config.yaml
train_examples: 48750
widths: [64, 128, 256, 256]
lr: 0.0041
Rows from block 8, named by matrix and row number. Each number is 500 + 25 x the weight over its row's rms, rounded and kept within 0 to 999. All counts start at 0. Numbers have three digits each. After the name is the row's rms in percent of the matrix's.
# convs1: 3x3 conv (model.decb.0.0.convs.1.weight, 128x128x3x3), inputs 110-120, a 3x3 kernel for each
convs1.0 093:527567538522519499476447502489530498462489510495462521515511498487504513512492513506481449512469519539491518498475487462522534499493499508518548506481489474499494482475517524498464495502525502497493514521510491466491464426493498477488479508505486516468482519507498515480525520497524491511502510490
convs1.1 102:519506525478511527476532496508517478506474449519594507462526494471515494472494497503516511492477510522496464508476470519467488543527475505482488478498502477514494512499463507500437496490476510485449531487492502529491499468469514509499504497500477499460520500471512498485468482501484471486491504501
convs1.2 110:486530500513467512523529513495496492488511523514509498486534489518526525489531490517529516505508482523470473496510497499517513518472511524515492514483502477504525490520476513485492464461493477498503477483474430464466486517497506498446502490462516522533474531458460493462499531539506461515445470451
convs1.3 099:492469485468503446506471470462509488508478528499485448517486518476467526456502510463500494512531497498519519500511497489507514509516501526524502487490532492508514528476514508517514483563495492494516519516501514528497487490496538489482541542466477504475519481496517505519533549531544506520541479519
convs1.4 086:474508506484531507501483479448462492453494468463501527469550507494472530495509544508544526478475517501467489510527514535573523481478451517482476485541516487528491491489517500504518467513539496530502497511488489460511516536572552528511505553483482505500527500533472490476514538511523560516513504476
convs1.5 096:464497516462467519502512494483532538461531512501518533472545517554586533545533537490502519545519512529499509488500505532533518488496508516469468479466480507545506506500481468512493479512446478487476555568502476530530534495480544546500524563506487479512490507501509492509493471462523449444469478487
convs1.6 107:500493482499520489519479484518506540529512509489478537486505506560601562523548493526486510531543528512501515518525508494520532494506515486530503535530502525490481517508443514502520477501530531477481533463497464496507422495438466472491513483470479479495477457482479453492482478484517476472486496496
convs1.7 099:520503543466558508521511507530495470499489472481500533490512498519544511519538502483540494538500444506496502497499491553521543519532470492471495497480476501519511490486538527546438486482469483489492507518482513506470526485539467525507493525489517510519503506552529495501484519527490475517525511517
convs1.8 105:502531512491510504478487496475492477489527496503485506522513460479524491492497484492526464510529508531587505517512478582486518472501477502497485496485499484502510500487479455493512534514523495487461444513461507540498495492533452453461488509486485430463502473501528505492513476512488505459497493528
convs1.9 101:479517479514533490466475484503486485518533468491510475502509541487497484512464479481504468518497509538509487481478510552477509490480501489498494484495488537534518518491490472477535501519523495499522546511537492468535482495485491461504481456485510484480513463498494511478499480463496537469569522611
convs1.10 093:487468506490499549460495453488518535521516485483473487498489523507492502529522465473475503511466475522486505527452522513522570530499530488482537512490506507468524530509497480511507501549482482504509504507468488486527514466469542478470466491481495480515508489474481464503504525513471479481488479495
convs1.11 104:498499495532518482483505519497455479491521483484484441464517528506544555493497494476509466529529476489456500534511524481523505507493473515496510535490445513498482501561535524500483532485530490442480524490479476537521483489506520517492492447480484522519514481516494492444538478504521444513500500505
convs1.12 107:494491515497510514507488494475477498459538499507501488482468461466476455506500491494512516495516528468463461458496504500505489478476535477492485531484534496512505468456514445489528473478511512500514511512509485517511490482482494504548477466535466515495493496521485494478482504509508536480539484489
convs1.13 104:509509517499493455486523525506475484500556523516517503490520506478500498477512512520527516484523458493490472493521475477527531492513478523505483536459512479489475455478497503517501479479491478497492470479477492520480499500530511463467500431451484487477457560518467512449569476512506526469477501466
convs1.14 104:513514518469510522496469515517458505517472514509460512468495518503540523464487493480515484522508449490467489486481461500511484523521492481512518537468493510501465487486528510490493502512480503483472541519501539469444481539506505485502510497506511458530463509513510525499504477477482460531496522487
convs1.15 100:514483539475509540534520518457495499463518469477509529506479525522555497513525517498480485544493500503480470503498523482477513529530510488485500517486459510511487506475491466456488507469504486483496460490497489439494455468501473530522501500546468490500469552517492521540512497498500435539529501504
convs1.16 103:503502502501466467530526510479501499475483528495506521506508485494499487455497482483505494510526558502496458492502506519456532507503484498495483479458495481522488498493527519522516519456493499473515448522561524544527512483499481470570513550545505495493442477478523473518506497448506544516487510498
convs1.17 097:483481499484559455505468491531521492514480462508477515495505510473519542487525529486525510483455493503519496494513514517530470515533528502496538501568553540530515472479461476477460495511451489460486497467487553547447491514486517516485492508495495503513502495531507454527507500489502480504508460483
convs1.18 091:501504476446504511485501501476471504525518517496501534486492493472544532503489534457465472521453466489480530531524495480503459473458500482464498470467517502477542491540518486497466496499456454492526485563516512531505491492550502539519525512440510466474539492528513523503531529513463509497472509491
convs1.19 108:502538485464493529471521501484504538473501553504525535493484491468483503520510508503537502494499469496496496500483491484485502489531508504505497502481492484504473516501522482478480458469518497500480494483509481490470513524497537524480452483496487496526511508467511496512493517485525499481481483482
convs1.20 110:482505478482523525517471520502511486490477502507455498498492478529541478535526475474507541478501530512494506506490488460449494476440502487476494536519486493499498485477476469485519490476477487504502481531525478439459526515478493455483506499498454503530461509496480510477519535521491531504451486482
convs1.21 087:511484479472546509494516502480536537523481526510551496506489485510489489504511527507512483475507429505506509491500491505556512540530511498523528477543515513516517545519527512527474488522539515526523490465511508517521543512454520526493502529515506523439469494486494555497506485540498521458512488484
convs1.22 093:503489494508515497517511519512507518509539550507485504470478500496543483500521492516474480472483484497488497492492505448435495484426478482486555535500519493493499490492468502503514514533520492491518485521517509456491477522502498520518485464525500506516492542543493490463506521486477517520492523519
convs1.23 100:452470492505520447512496533491514517495521533496525492521473487519522503478506558522494531492462494481519486488507510465485459487498477474483518516515503513472479488477455473470444469501524515469505461448486473469489477514474480478464526504513487488480487525538476495476507525504497478501473459502
convs1.24 096:488504526469515508488470483511519489496442544490450518488464513451511466496487476529534488482504444512492504533491496502513456502538484502498520517523498482505509523510497500492500520501560504509528509497505525536487505531515498518552484493491472531532501496529492489485515483462523506512518496480
convs1.25 111:471488485439547535525485452504525506486500494503454507524532513524479463526523508512515504510501537502551490520516521408552509509497503507515507474462506533482477479459510427502460506476483481492532509486488470499512469495476537463473462485491501492517520480473490479497508499508515490500499491538
convs1.26 094:502491503545504502505535487530494469523570528486495527447520487478538514471553531491511490469483512520456532518511457493469477500459505468484495525496538516502524528579475512477495509544508510444467509542471501495497493516503490496438495438442510509490531555512549524474499528449515492499477463491
convs1.27 101:513518483513523456501482514536548487467474500491498496478522540509576510526562508487478497484476523486526507517487504493433494484494479487475494525454473456476511492506503489510455499433514483477482474485498508523473496505511542520497475510536510506492506540521483494470475461507512481535441496524
convs1.28 100:473449536466506494487459494510506490449582478488536525504538499536519482487540525485486462500554471498507521489536474480439479485531476495484505446469503488480517533483514501504506472474474465517491488491511502484504502522507536479510544573498485509521506465463498497525489519514525535527520490523
convs1.29 095:514496462509509450482484484502511504497530505469497531494546518523536546517539498528514495501433491479464460514474502520488502509464521489503510488472479529500483466503468480495511505521513485502523544505509507534507498501522519548524506554497518519563522508526496485503455464508502461479506490457
convs1.30 095:502499462568557499490488504498501459493522482502510508484507474491527541484489495502522515500484442518475454495535494461541514538546515490490488521505485507521487497545493480475475504458452489448475487534478497511446523527520517532564488467471492473519501499455499492549508503498526506504508460462
convs1.31 090:496470502477569466475535504470497474516470480520527485520506545485488536504505471535508521529498506510510494521497493510544475536516517523506487515576501534520495530526531512446539548553530444532525476461484486539490521471507486533458523480496465480459483523495486509484515498493489509525470494529
convs1.32 103:519507506496506481499481494513497505508497509491507520494469522493477493523513523489503478482495485465507525479513506504479484506525503510533508501510505492539496494463518454498515526520499501498493497528486572593492475485479538483454539568510477489494524517511520528519509515484466497474521478519
convs1.33 119:513522496494498495512493518490466479492483431480482504485487482495504519473501501518477501488481457485486497488509516489499510494510477488505489518503472510509487519528534493549506502434506508509465533548527511489490507538479564517510485478519504511516498478521487522550520499496479509481503476470
convs1.34 101:508486471494540507514497510483507496508414514502560513498512473491518514509455501520490495482458453501476493490516499506530512524474485492498492485477483471517523480521485495532511501536490538477470506543483456462448460494503499488478488468488486522553490530532467483484518518476493495516486450503
convs1.35 092:480479519467544497531489467492567457518536535477533529525497501569491499490502470511460484555492503508506526499525478529535519486534515502468519473480507513492502488474502498484454527490464491477461547487424493524446531497528522534507558570535480493481484467507468484528456466492528480471524539487
convs1.36 104:480490482536492492536530507478508540476481510471472473450461463468494464501486501469538488474552536474513490494498519461484488478526517474483486512484490504501482461470485486490508463481522471522450487496460496518490500510491488461463479466473469526480473530459463487489513511469491500451507508478
convs1.37 096:538520511531507520491495507512472493508558491515528491521510528495507491510510534508493491496487516482503464501485466493482465518523515477487481477469520515467527555522489511494511516539511504469462512545530458467522501526452490486476509498570477441502471492511499509509486480502478519472491435501
convs1.38 106:459511504505530480498480500511484502471470488498499507492497501474485472459476442501512546476527484479534494522464501516485470525503504485492502491488487495481510526515464511493525501496517505495499468499475498473514516446488512503483527563479491496473494508455497506473487454548497438517496510481
convs1.39 115:500515491549525489518487454469496479507490450487485451501490477446468489491504490498506476504539518486506463490467488477484501470465542483483484482519529472516485521473493483535553539554504483495487536544530514560510465450440505541546493505533514494473526524497529479451442465499476525491492565489
convs1.40 100:489417443500491480496514502498537518535565562495487499488476530507519502535508500476518497521482481498482449495483474490500471474503510461480482471489513502470483509462522497466538508508511514516554505546509533531518490534522469518599493486536527524546489534454511563500483494470516539431478516483
convs1.41 093:489438455481538503505480540508518526531549524495485490489527501523502497494555494479486500505475496483497476513516499449473558530500508489448508536475492519472493517525497467527465497511474528512504549551477489525518518495457524503507489464471503494482488545476531471477490484436507493453526532458
convs1.42 096:489501501491484499498531459515517537522468487475541508489484450437496468497487464479510467514516504539494531480452503459479450482535496492480498487547500494515494507472508484491545482548480524519476526540493497488474508452474493492507469504518484488489483500508472471522442499503513469451513467482
convs1.43 095:488519515503513511503519491528523527496541479503497529494516503488517530492548515504525459528516458530481505507466462493446462478442490503507480499479526450480481449481522499471460499461455510506490468548474552461488533489546492518511537538511500490487479500491463481537488551481506496527483497490
convs1.44 109:506527493516511479539520522492522461494540509513474501505513487527450471505488451479506507507449451439493496510531489463488532495462575497509473493494483493495489488489557536482505495532542487509549495532501531511518490514532506450541504482453515470478509510495479523494523534468494553463493426487
convs1.45 105:536479513490512470494525513522503518494477486487537491473516502535526516476434453486511546473521543504481503500475475495481525521525477510501531506519513486509485448479479531525491530501444490506502502485483489461459495472521482423478494536498514521512481495509455443473528502543481508469499514525
convs1.46 103:486466500475545495484547529469497493469505527468516509496455507522529514516510534494528467479517466486481504491492510478477520488510508490508504499471511493500513522487503493488495508452492507504501446467495480520470486464510483418489508435457491503475452536504483502482487508481474570506492488491
convs1.47 094:491502492496555464483532502467507451471571496453454488490510478511501470522507505526531497545529432511485489479501450487494516509534516495514505491489511492465454535501491512510510507502534502502506489551573508494511502507497567492533510533498498496503506490505485508532514523550534525493520476512
convs1.48 091:513557503520530510495513510507498534498505480509448485564516535502551517453558503464489452473537507496510511463478521521452477473443492497489486497501488491512489500486475493503508481480511519495486524503490495491532487456477475465485494479473476520502489469474493485533489493437460511499504509483
convs1.49 118:495503496489504444471513464495508523502487526497522505489482490490452468509492497541506488477414491492490471494497479534512475425472502518478521498491456454456468515458487499437531474518508505482479529518509549559512501480504466469509520469466504533482487515496541510525488440470466525477519500507
convs1.50 083:489515509501487497515471492437446527443436482466482483483539506528515515522494510523536516511540486527490495499556491521550486524511455472529508534593529503505521500493500482465474479513518502475486516491511514488485510479470534526468503470499523505531499437480461472478508534504528528499496526480
convs1.51 097:478463522482534486506448472480522479517572484511577495490500528492515525507501488496506499486490483497494446490513488482557490508492583462492501503486486457484498513519495514484463490480482536503486505503511504542529498537471519480465546481516484499484498521483494517494509493476525570506472531462
convs1.52 100:480473480493499501504470495500521537495533521462456507510487513498486469505553508477497533518496456453457489478507500470470486518551546483480465472495525483487431517492485501463482487467511500505516528527534499520548493497495536509514463470508493500510516499515487488466523515519511526480496513493
convs1.53 103:471510467477543510535486473479490483505501462495489507467507479499514563519513500479476476472457532468513538516499504520526511484492488499496506500471503484477451471511493454494452532516472515480493504529453513511479495506501545562505535539519476483514456506513445476495520511505508510457496510505
convs1.54 091:492542510475531500478487524500461513504505473511556488521518486473480502502479478479465490490452484485481497495512515519483530541508495513496490481485476492455518504489517501481481502491534525481497450477533487504524498503518504539592520521520495555556507526501500466496541524505513490486504495476
convs1.55 097:507480480494527491510486504477516484548446493496508538487494501486551513501521478488480482505467476485474479498533534547539535506544576507502517462526457500492472481501526484501530466467540472485485501531526468503534516506527490520530545520465487521499515556462497511503473479498500467443496460499
convs1.56 093:494551509514530504506469508508443523524480535491540504499483516472526506494467520514517451494494496494475540515534522494524571489569504486515475515491515494494546472521472505490440496423456507503490529507476482507550506513478522571494485547506452532525491487526499484490493460508513486461519490482
convs1.57 097:472490495506485478493477490476537493514502516540485502480482514489528489488487513489495495609517497484487487477481459525468463495481505466459517505469485479485482472467495493492482461482515492531512540563545503498504483472503512485437500483487503508496533521543517482486513566523549520530515553500
convs1.58 110:485458474470522515524506495500447475497528514511473529474508503500519514496482473489465504503473465493443449486497501474505516519478463449471462490485507490491445503524527517499439516485466504508491517503494468499448498502530538482461512464476459506523482490490496493508473495506495450527485443482
convs1.59 103:504496521522552495512495514507538515506464501503518482525520510501516464484468507516502480533498529519549471483498556468536508475529459500516514499487500506510504504472472464512535510499527490486531506475488501500479483502470494477503490520523509527487542516495505517533501507487486504504489532557
convs1.60 091:492497478506524484466522499492500499496497533490483568458488469487517567486545485488503456517528544533509505526530531533497464470457494489498497512468493486512499492508520491528488524538455500524540486610536469490478470515526510519515554502487538533490521553503512547557501488497438487495496484463
convs1.61 111:520509491503460519507512512500482488466441437490506505531494507496542543483502480477474473521503462510525526463461461509438515502483497483488487490482480519463479483455470486529504458489487504479478459544512489511526511475523486537547508496520502486491504521535529476502496530515480510543495515510
convs1.62 094:505498508515558521478503483508472542491596499512512494541518520519534514526511452473492531498519524512507471490488501461506506452460513503489498485489534521517518518506497527505477469528511499478501499475500482472511493529490481459481511502484508482506476482484485468486487535469482562478476488479
convs1.63 098:496472496531570506534515516476464475532534478528499483484509492462498547505509486494505487482528539498496516502531512469527493514546495473506509490483489515497507502554543522524536522498510486529539551501531512485512507524523513569610482486508482488539557480498490460496475478469476485499493455490
convs1.64 104:464507512465511493480466513506507513505505491517509496472512468495550548525556525514519487513563492485489466521479485491488489480487535481497508491503511482480475475506483491526497511487423510510488494494509485503524466481488469469471483465440475479480499450466450468495527509494532522480524508483
convs1.65 099:505506510460469476472480428469456505512483519522496556523514510496482480494478502501485491488485551479455504511526477489512508517482507471464500515502544457478530509517484486494481509487481481499510468499548483494509505525556489542545426477492487487514515456497526437478521529429525552417498500485
convs1.66 094:503521560490469492488524476481476552497541510495541475525494513497471499491504485511491541516499517496471475501505470482520492497503442479486509500490491503490546483530481512473516522435515488506545501476567526477459482521492553480488504538462473489513476487446490450499495541536511519498526497467
convs1.67 091:477478488474541538485504496486497491513550534524463540525507484494532521532483506437449520473472544480506542529502550493483568535489496511494488505487501480499477521514488489527503495512490519482494509498490504489509507484482505462525522492527503482507515515493520475506491503493476465437504485508
convs1.68 101:467492455469511458495525494509504505463552479486507461472466461464479491503521516522521507573487442463496505495515506508491540509512520498472503510489494445492503505525484499490466482475515501535481513533544456529537501481479503526510448490506518540503476526494459506501504524499520500489460531493
convs1.69 094:501505485511552506447511483499477485499463534491528510493523512487520510470516507492469504443493456492535474531475525538551535464477493521514506529559501493491524491462504471507526459477474511488480497488480489519533520473514494518514503486533479507484475489539481459488484534490535514443537533479
convs1.70 107:509507471503553431529483467523509520470495484481471472474444475496480493483452499497479485484460491481508534514502475453509464502462487503543517540492464487475479503515482535494534506559540532527535483529512490508516470486469485465478449510474521483484483530525466512489490502509498532438494524521
convs1.71 099:512508533521500497480485509522463468482504478487488506507523521482569545478508485456489501522558486501519466462488486523508467448503492482513512489463501479501476520470467532532496513498475506472513519530508513571529476521513459514496553531501482460503492504497523485535487496482474478450486534514
convs1.72 098:474521483534535483519501495500477484524461506484469488471472475509453482522491466513515470474494518517501487523478493488482494527510532483486488500436462510497496510476501490507469493524479507486504552508472469446453511478463485474478492470509496514481461491541492490489513534504497486515488442523
convs1.73 096:518485500487494494519477508491474500540473506516499471507526528478532509499510518500500528520473530515473486517549479498501484510480510490514496498490489504477536514486502501485458531482479477487488497506517467536498494474523507508494497491460467501428501514493502500510525477456520441508469490478
convs1.74 102:487491488485511478510472450497496525510522499480482520523507526494487510494519513499505498534564499467507430482509502497466423484450526510524533512495519468482512510479525477551563495536474487498493498557515537519513489486502491530504506539503492493475494511488494524494488527455481516500516487494
convs1.75 100:507509505463560500499512464535500499502497484517519495496494496542536560495472500487510488495455515517464532499519516531544491514445500487506504508487500484491491519500500502514525506507447525502473459543448490475490529500529522500530511501510513503527495483504481470501499512484501510523518467495
convs1.76 093:463479528503524529509490497490512493483503559487509488483488464567538559548554528535534516527532499511529512493545519468485549480544541539487478507467502525503511498515479500517531474474506490481493432442551506482504495503501495482513476473495476525498542509498496494507519500473480483487494470497
convs1.77 089:532510498550440454515499524492458518485506494528536520498494536476517510495493500447503540458478502511522523473485510511492434472477443473483492503460515498501482472485502491509508502546507482513511496550504505541490496512521432507524485484504484493500502473512503468508475512466449473439497485522
convs1.78 100:521499493520494517500534502480503496483440464469500500527486486542487491488485505446484497464449478553518512482459468496530487526476479472497499482503512515496462539485502529502471486462537540505509470506500505503507489487479472454424441446482489473480472489505465455474519496535493513508524532492
convs1.79 102:487467508515531471491496499465513509503452467485466502510526505547531506490501525503475542460434464543505490518502473465498495534536507498520522489483456449444439496515486518479382515489503488487503479506441475505522547502518500440424494510500481512500478501530445459497488477497463510529487496524
convs1.80 100:492526535485458493486487508485528509538525533481526516503471498499504488507560523514520496539526516476520500493506499489531486496493502502481501500484511511476496493481478523472485489470491526523528503534483464544539491488536522513563494532543480508510497496524518472470538501498493493509476510527
convs1.81 107:493517499477476522518502514507482501492490474490517467504526462515530506492467502472484527454471497465488519531481490479488499477467499474523484484490493509476508498509529526519539502485517499528497442496464513460480475517480478464483512524493521521554435479507476421442509508505474463506489465479
convs1.82 114:466516495501555486506471478530523478483495475478507486481462514508543538485485495458451493518459466503493536504492479474467535483485467481486479498525446527517511528528530498522506530469497485504477486523555440473530486505519523529471521490481531526556490525562457494507492469530498490537451494523
convs1.83 095:510533513514531517490485483535486477475528482511492521518498503463484478488497487506517477505490483528544568505521552515509543484504514488541565537470505494517522487478531498492527459520510525485445529533475533542467508465518515463486461505505515485482460485500512496507490548494506504492508523551
convs1.84 096:537508496500502459516463506540497515511476467554501464539464468473487472487486492488526460505456505538517510519490536507525521499532503510477496478465515469522494498469488479518595501480496475504517482525482501504514489487532452528530466489513515493495539518527513491512484488420463492469492512527
convs1.85 100:490503509469514476464460471512490484510536470498481494496531513499531484478560522499527552516539459480491481535514461505491528482465489515495500496514458479464518547507495512468573482495510480455535478529562489502511491502527459499581482478473489455500497436477495501504495524477527521450495465489
convs1.86 097:518506455491539431483515492510515480518502450519514507478515500515517511486507489523502517496499531469529496477474533470468469536469504515495489464531496504491487530506448487493494463524528509500503518503590481455508508519483511545501502506458491515498498518470480503497530511493480524556497502449
convs1.87 103:481513499538497522514501522468480509497519537496503522493477465504476485469487454532439508546510504502500521499489473505493494511557490462499488522466527487466481493481473520463490501469491519497501493490537482462485479459477448470461498516523480534506509522500483480489484472528437432539471492530
convs1.88 103:498553498492509478500504487485485521533430496502484500503542521480529521480519567518497468532470475497490474475497495489531508518523521464486505496497496505516497488559508497476464527462452496472500511519488495532483538483526488514498487536556454483470469514509504529537483490480535504488490493502
convs1.89 097:495521487472477489495486490492529505512515496485465523531530527500603537531520497514480527534492508496455511506530534535511557527492460509503480469466469499527488524519480530570486481487502464472483464523549509511547511506490474449525490474444505504496505465496534474507496476482511477497497467502
convs1.90 110:504509498535521534496533521505506520492480506471485499502467512512556535522550542518519451506503507468474501490479522447495504547510531492496484514489477525474498451448495427458493515481511476454492498516447505508528470446487499502509474474528488496514505525531488474491489490490518544485493484524
convs1.91 105:494483504511477497511513501508458493511454493499496479494454497500445486501478466482462449467477515515446486510455479503536498452512570496479474491493499493498503474482537515467568479544540492487469496524513503503512503479454451534526482512577498486465505506470514507497487516489476514444522484527
convs1.92 100:494491489501540502500488511492510510504502532512505520504494522504533500522539477522495519525520518531534509504530513468504549453496507512497485541501506507494542472496496502484465532547479477443508504473479500511530457480463521521470497466451498505491504527477474474473469494489475421468429532494
convs1.93 118:505540526487518492510472497510506507479459468477499462501524508510514523498500499505459530484498533492480509475485525513503484500528427501493498489496490498506456515511496516501462513454492508455458543504503488448441481480494486529510454476473493502513491524540492494493521518500496496548508502498
convs1.94 109:489502493511497481515524501513487490486459520490517499501473472488487495503507470441442483527539504521472513520543531543488555489539494493509479468479508502490527493486415519524498500489488490509454478481491487504520488483504494533484520501492506496494524478478507522508456475487503517487486497493
convs1.95 118:517526491509467514526498527487479483494453490450503510509469443457486461461494442516543463501451455473476485492471507456480501461457502519505480493463471518485484444471520450540546465562515515540525487570555497549483507487519446486508470481468508499539528502505490513517505518481487503481503490495
convs1.96 098:537529503501548485526480498513478488489514455520504499492508528476467499500512483476531503452482561475478494501495483541456440465438502484520517495477514488489533499442549446492531477536525497511501465503503526560551485516553455458538498493504477486484536510507546531497472549446471495460502522512
convs1.97 101:526528495500531491522489506501466502487500498541515490493504492512484482466499480509503510496491443518482447482520520521500545542508486486495486490468517499505488484476547540516513465480474533492459521481448486476473512548572541502533485480483495528565500507519497471480511530527505528527493433466
convs1.98 103:524509486471458493532515480513476476515442473483463480466495493446507487469463488517496503482442451546500495517473445483480526475485491525518514501515524479497465506470483535507524505500534486534510496480508523548540524492492525532502488494502507533481496536517505523487488485549498483464475518530
convs1.99 087:475483476482551554505511481537503532500541543484479541497478491581552519521520477528521519498522502504474495498523529499471539479455493484528444502486503513526514518503484513529524514527466492498511514534542472489468507479482489477524501469488505486493517500481473466464476451504457506479495483519
convs1.100 088:491499500465539456477553527512488458489456513472480470470496469492489475473518503487470522493498525523513513507489489504540497521529455540502505518581496548460485529486507498482504521523515480497497518497513479478494525457457501547507503540481435484494481481487485510518531479525539499549515511549
convs1.101 097:495498474507526566510528541526495486520512494488493493518517502518567541498494487487454485474475503510517481500506492498497467532498492479490496509495501501511500496489439491490512533493489488431517507534507502489543505557486529505511512500492515457518535508483528469494493505499489522526500485506
convs1.102 098:486536473521514461508467535504490468480400424515445467492486510494462549510511474500516502454469543531516495498480514534559511473499488488494493491474465505509465537523524546487557477534540502521478498461489508447502499538500461468466518520499516502512524501484491481438497473516488467522498499534
convs1.103 085:472472506490485514482503505439471480485443463528506509480548496476521495470475520509523496504543496517501483539516515520569506564540506506491497492590488493484567512543499501481476487516491474487499496455505506480482509464470536526437505520447514493465477487519479513545507504512512522546471508509
convs1.104 103:504514512521540493527524518490502520507509482489470536521534485511544538482504506516461517462492516482517504503511500450466438502497498477475517504499523498494516541513489476505449447498459462471528507549464466518480515520483497514468487453432527474511447474467486482493529504490502509539501492475
convs1.105 108:506512498494474475487497473527511455501521502492493476488490502497462448479461465500479510521488455512499496507505505504473550512467502534515513485486509494500483478486460509537455494472512506490442475521558475471504498515450490477456495503494487502458479514479511533497512489476516547469487537482
convs1.106 087:472501507449535549489515510535481492511568520507524481482530552531526512506548508498509498521481504518530503540490500537522565514518466484513536484465484518524513527491517496492511506539485473509520512488527483515507520486594485478520508505532485481490543474454535475527515475462511464507499490529
convs1.107 105:505481471505551532514493473494452476523492506468468479520509492510487520472487512493508519508509557437457475469481473520510516533516498508507498526506504493474498498527535502477428530491510531471484530496471521499494492513498538573513503486505487501459499496492475454469487473529516493502495482466
convs1.108 111:506463504493515503518504516506453483501477504489518482490532512488524522513528535488495475491511494477466491490465474460500512487503481446487481503519539513503522515524476498490483531487531550536482510533537457477468466485477500501510510470480495477448462518504497508481507467515518475521551505499
convs1.109 093:469495507498561480474525517483493518525539534504469489457499492485484504511529526505478509495513547513486491457513510510461462492500482503479508486467530499500529519524561511488494494453490488508505515531488490506511511515472540524468479509482448479510486504513489531530508443529502448533507458513
convs1.110 109:516505494500531512480491490502500484521496472488468464500534495510492516488468473502486495500502482457428438480486506504534535552498540500530501493538468462480478512483500536458492470517471500513495499469444507497501510504496497503567547514514505493499470466516522475491477461497461522485490503477
convs1.111 106:464471488524467503499539487525496543487525498482462530528518524528539533484496502505519528470503478508502531475524503541540487522510509490496495508462489529502518496473491498443506509543422486442496486537494494445493485518515507448472449470490513489498511516477482476495509505497504520475491451516
convs1.112 106:512505466476505503476541511465462477492465487478493466517453492487528542470496465510477485538502415522518489471474517562496503503482521517470447492510484499491477514504495500515514491526510495492523486543604505504546531476464515497505507480492510510486493505507535550501496445518471474555500518537
convs1.113 095:509502536492518489476430478529496536488468560491505497477488528496501513483500479457497518532530522487478509491497534503564491543549537512520478506569533468434496500478488464495461474544507540488491505500518477509463528487514514533488457504558488505481472483515455465459497528476515559515497506512
convs1.114 102:506514494520538473485478509499483507508548467500504507470479534456499463505482479515474508525504432552512514517528510464519412470504521520479503504522525505514524501483493494538529491526527484484514512535497526585536454513468504531485477544494493508447526478456532473496487474506501506453509511512
convs1.115 087:511512479482489469521448500503484521515559515499471544470495503497481523507532442473468485575527478575543470525511539542486516492496483531543506517484516549513478489531501493480460527490505511505459522463489473528504516506491495455517548491479525516491492509503516550525498499483470450499520536465
convs1.116 115:488567504469485446468519500478478481485436440530509494508547507485518508468520519511484471469476396524490483483485476498486511486452460517510499508500446510509500477506498504533499443517512514499497460503515459513497501496489453492524449476492491497470465483505526525511512443467502496492526571486
convs1.117 097:499497548492487519495494469494488476506524490481487494492514497460465482521471493482455496490506521465470509526445447465532516462432506502469510537486491474484491492504483486475466480487517479508532498494472504491505527469459546522518556482466496529489502548486507509500508479539542466534489542480
convs1.118 088:490460467485481568523548484480491540516506578492507515517467460485488547516510505500523486490478501502528533514528541467505553477500494504517504482509517501521504477504460518491470494446495506485516539453500518561485507514492474494469499526533528514495472477533488497502515469547529529525495539454
convs1.119 095:495504527448473506508501518504528493492470534549514477532535515493518540490508527492499486484511499497481484505473529520468542464529495493467448465484460503497498515490469507475500500499535517522498459446544550550486531456530493447519534487488460500481494503485543492506503525467488490497482509486
convs1.120 093:522483497523505482503492509475457491481458491506468493487466458482523465469477506497516454466493454502513489502499540525502502520501516506481482513554490473490515482496478479521530496538550501503490487508518517478499492476476491518511424453523495533522495511498492486455496505503500524444511477487
convs1.121 096:498463471477486543497512480479437491491494451491495504512481495530528536505479507491503510506508461467485487515507512517540536516534481473459495500501508522491479508513503478477430508490423512516485480447458492529482521501497488497456509493519493525513471519541486512521479503534469504534496493451
convs1.122 089:500528539520532465489472492505494521497487527491465488543474510547522543518528504531504488512449437525530483494461492473473503492471545498511526504477527496509509479486474511522473500506488451490477513546523489490528494510464490502468470484523483492460451496495472513476469488455446502478476451499
convs1.123 097:489540501495563501478471497511464519508493553475472509478474501502503470499501488558533544490479486503461489517537511489519519461480499490498512463466510488497493470504499529480495517513451507494525546544463484513469515490510530509526501520416521475497463497507459503524459484525522514510524495474
convs1.124 096:504467503470529479496508509466507526477509545493495515522501506545519506513517519493497506504466534516479505501474529518501488490504507506478496481458496486509504502496530484486510483558477498502511509605541520541530509497517507555542504556546493503535487461514486474516455486494486507513505508500
convs1.125 099:516465487489488494527521489486526496499533463475519487501483482463467436494511446526509496512520482512485506484494477484521468504530526515517495510519510497503458538481465504435502511530529490525479541541488507510492499504479549553548492518546510494491520488467493472482495512568509504518484447445
convs1.126 096:506492468527526491537511465512515460483534421528536459514520470501509495502506525512529527502438506483534517529490471497545509496471492491514437463429449511529461497526518527460494495496540502523493499515490500496540529478500499495540507509494488491498523510499514471511457476517522455526512530501
convs1.127 097:520434502521521506502510497513500516484551527525529519521500502522535468500536463511556505513469515516499479504524473488439461505509488507508523471476536522524491499487524490502545474498522508470502449495499547465515505484501489512544527506489485514517538545521456438513522557494493517521524474513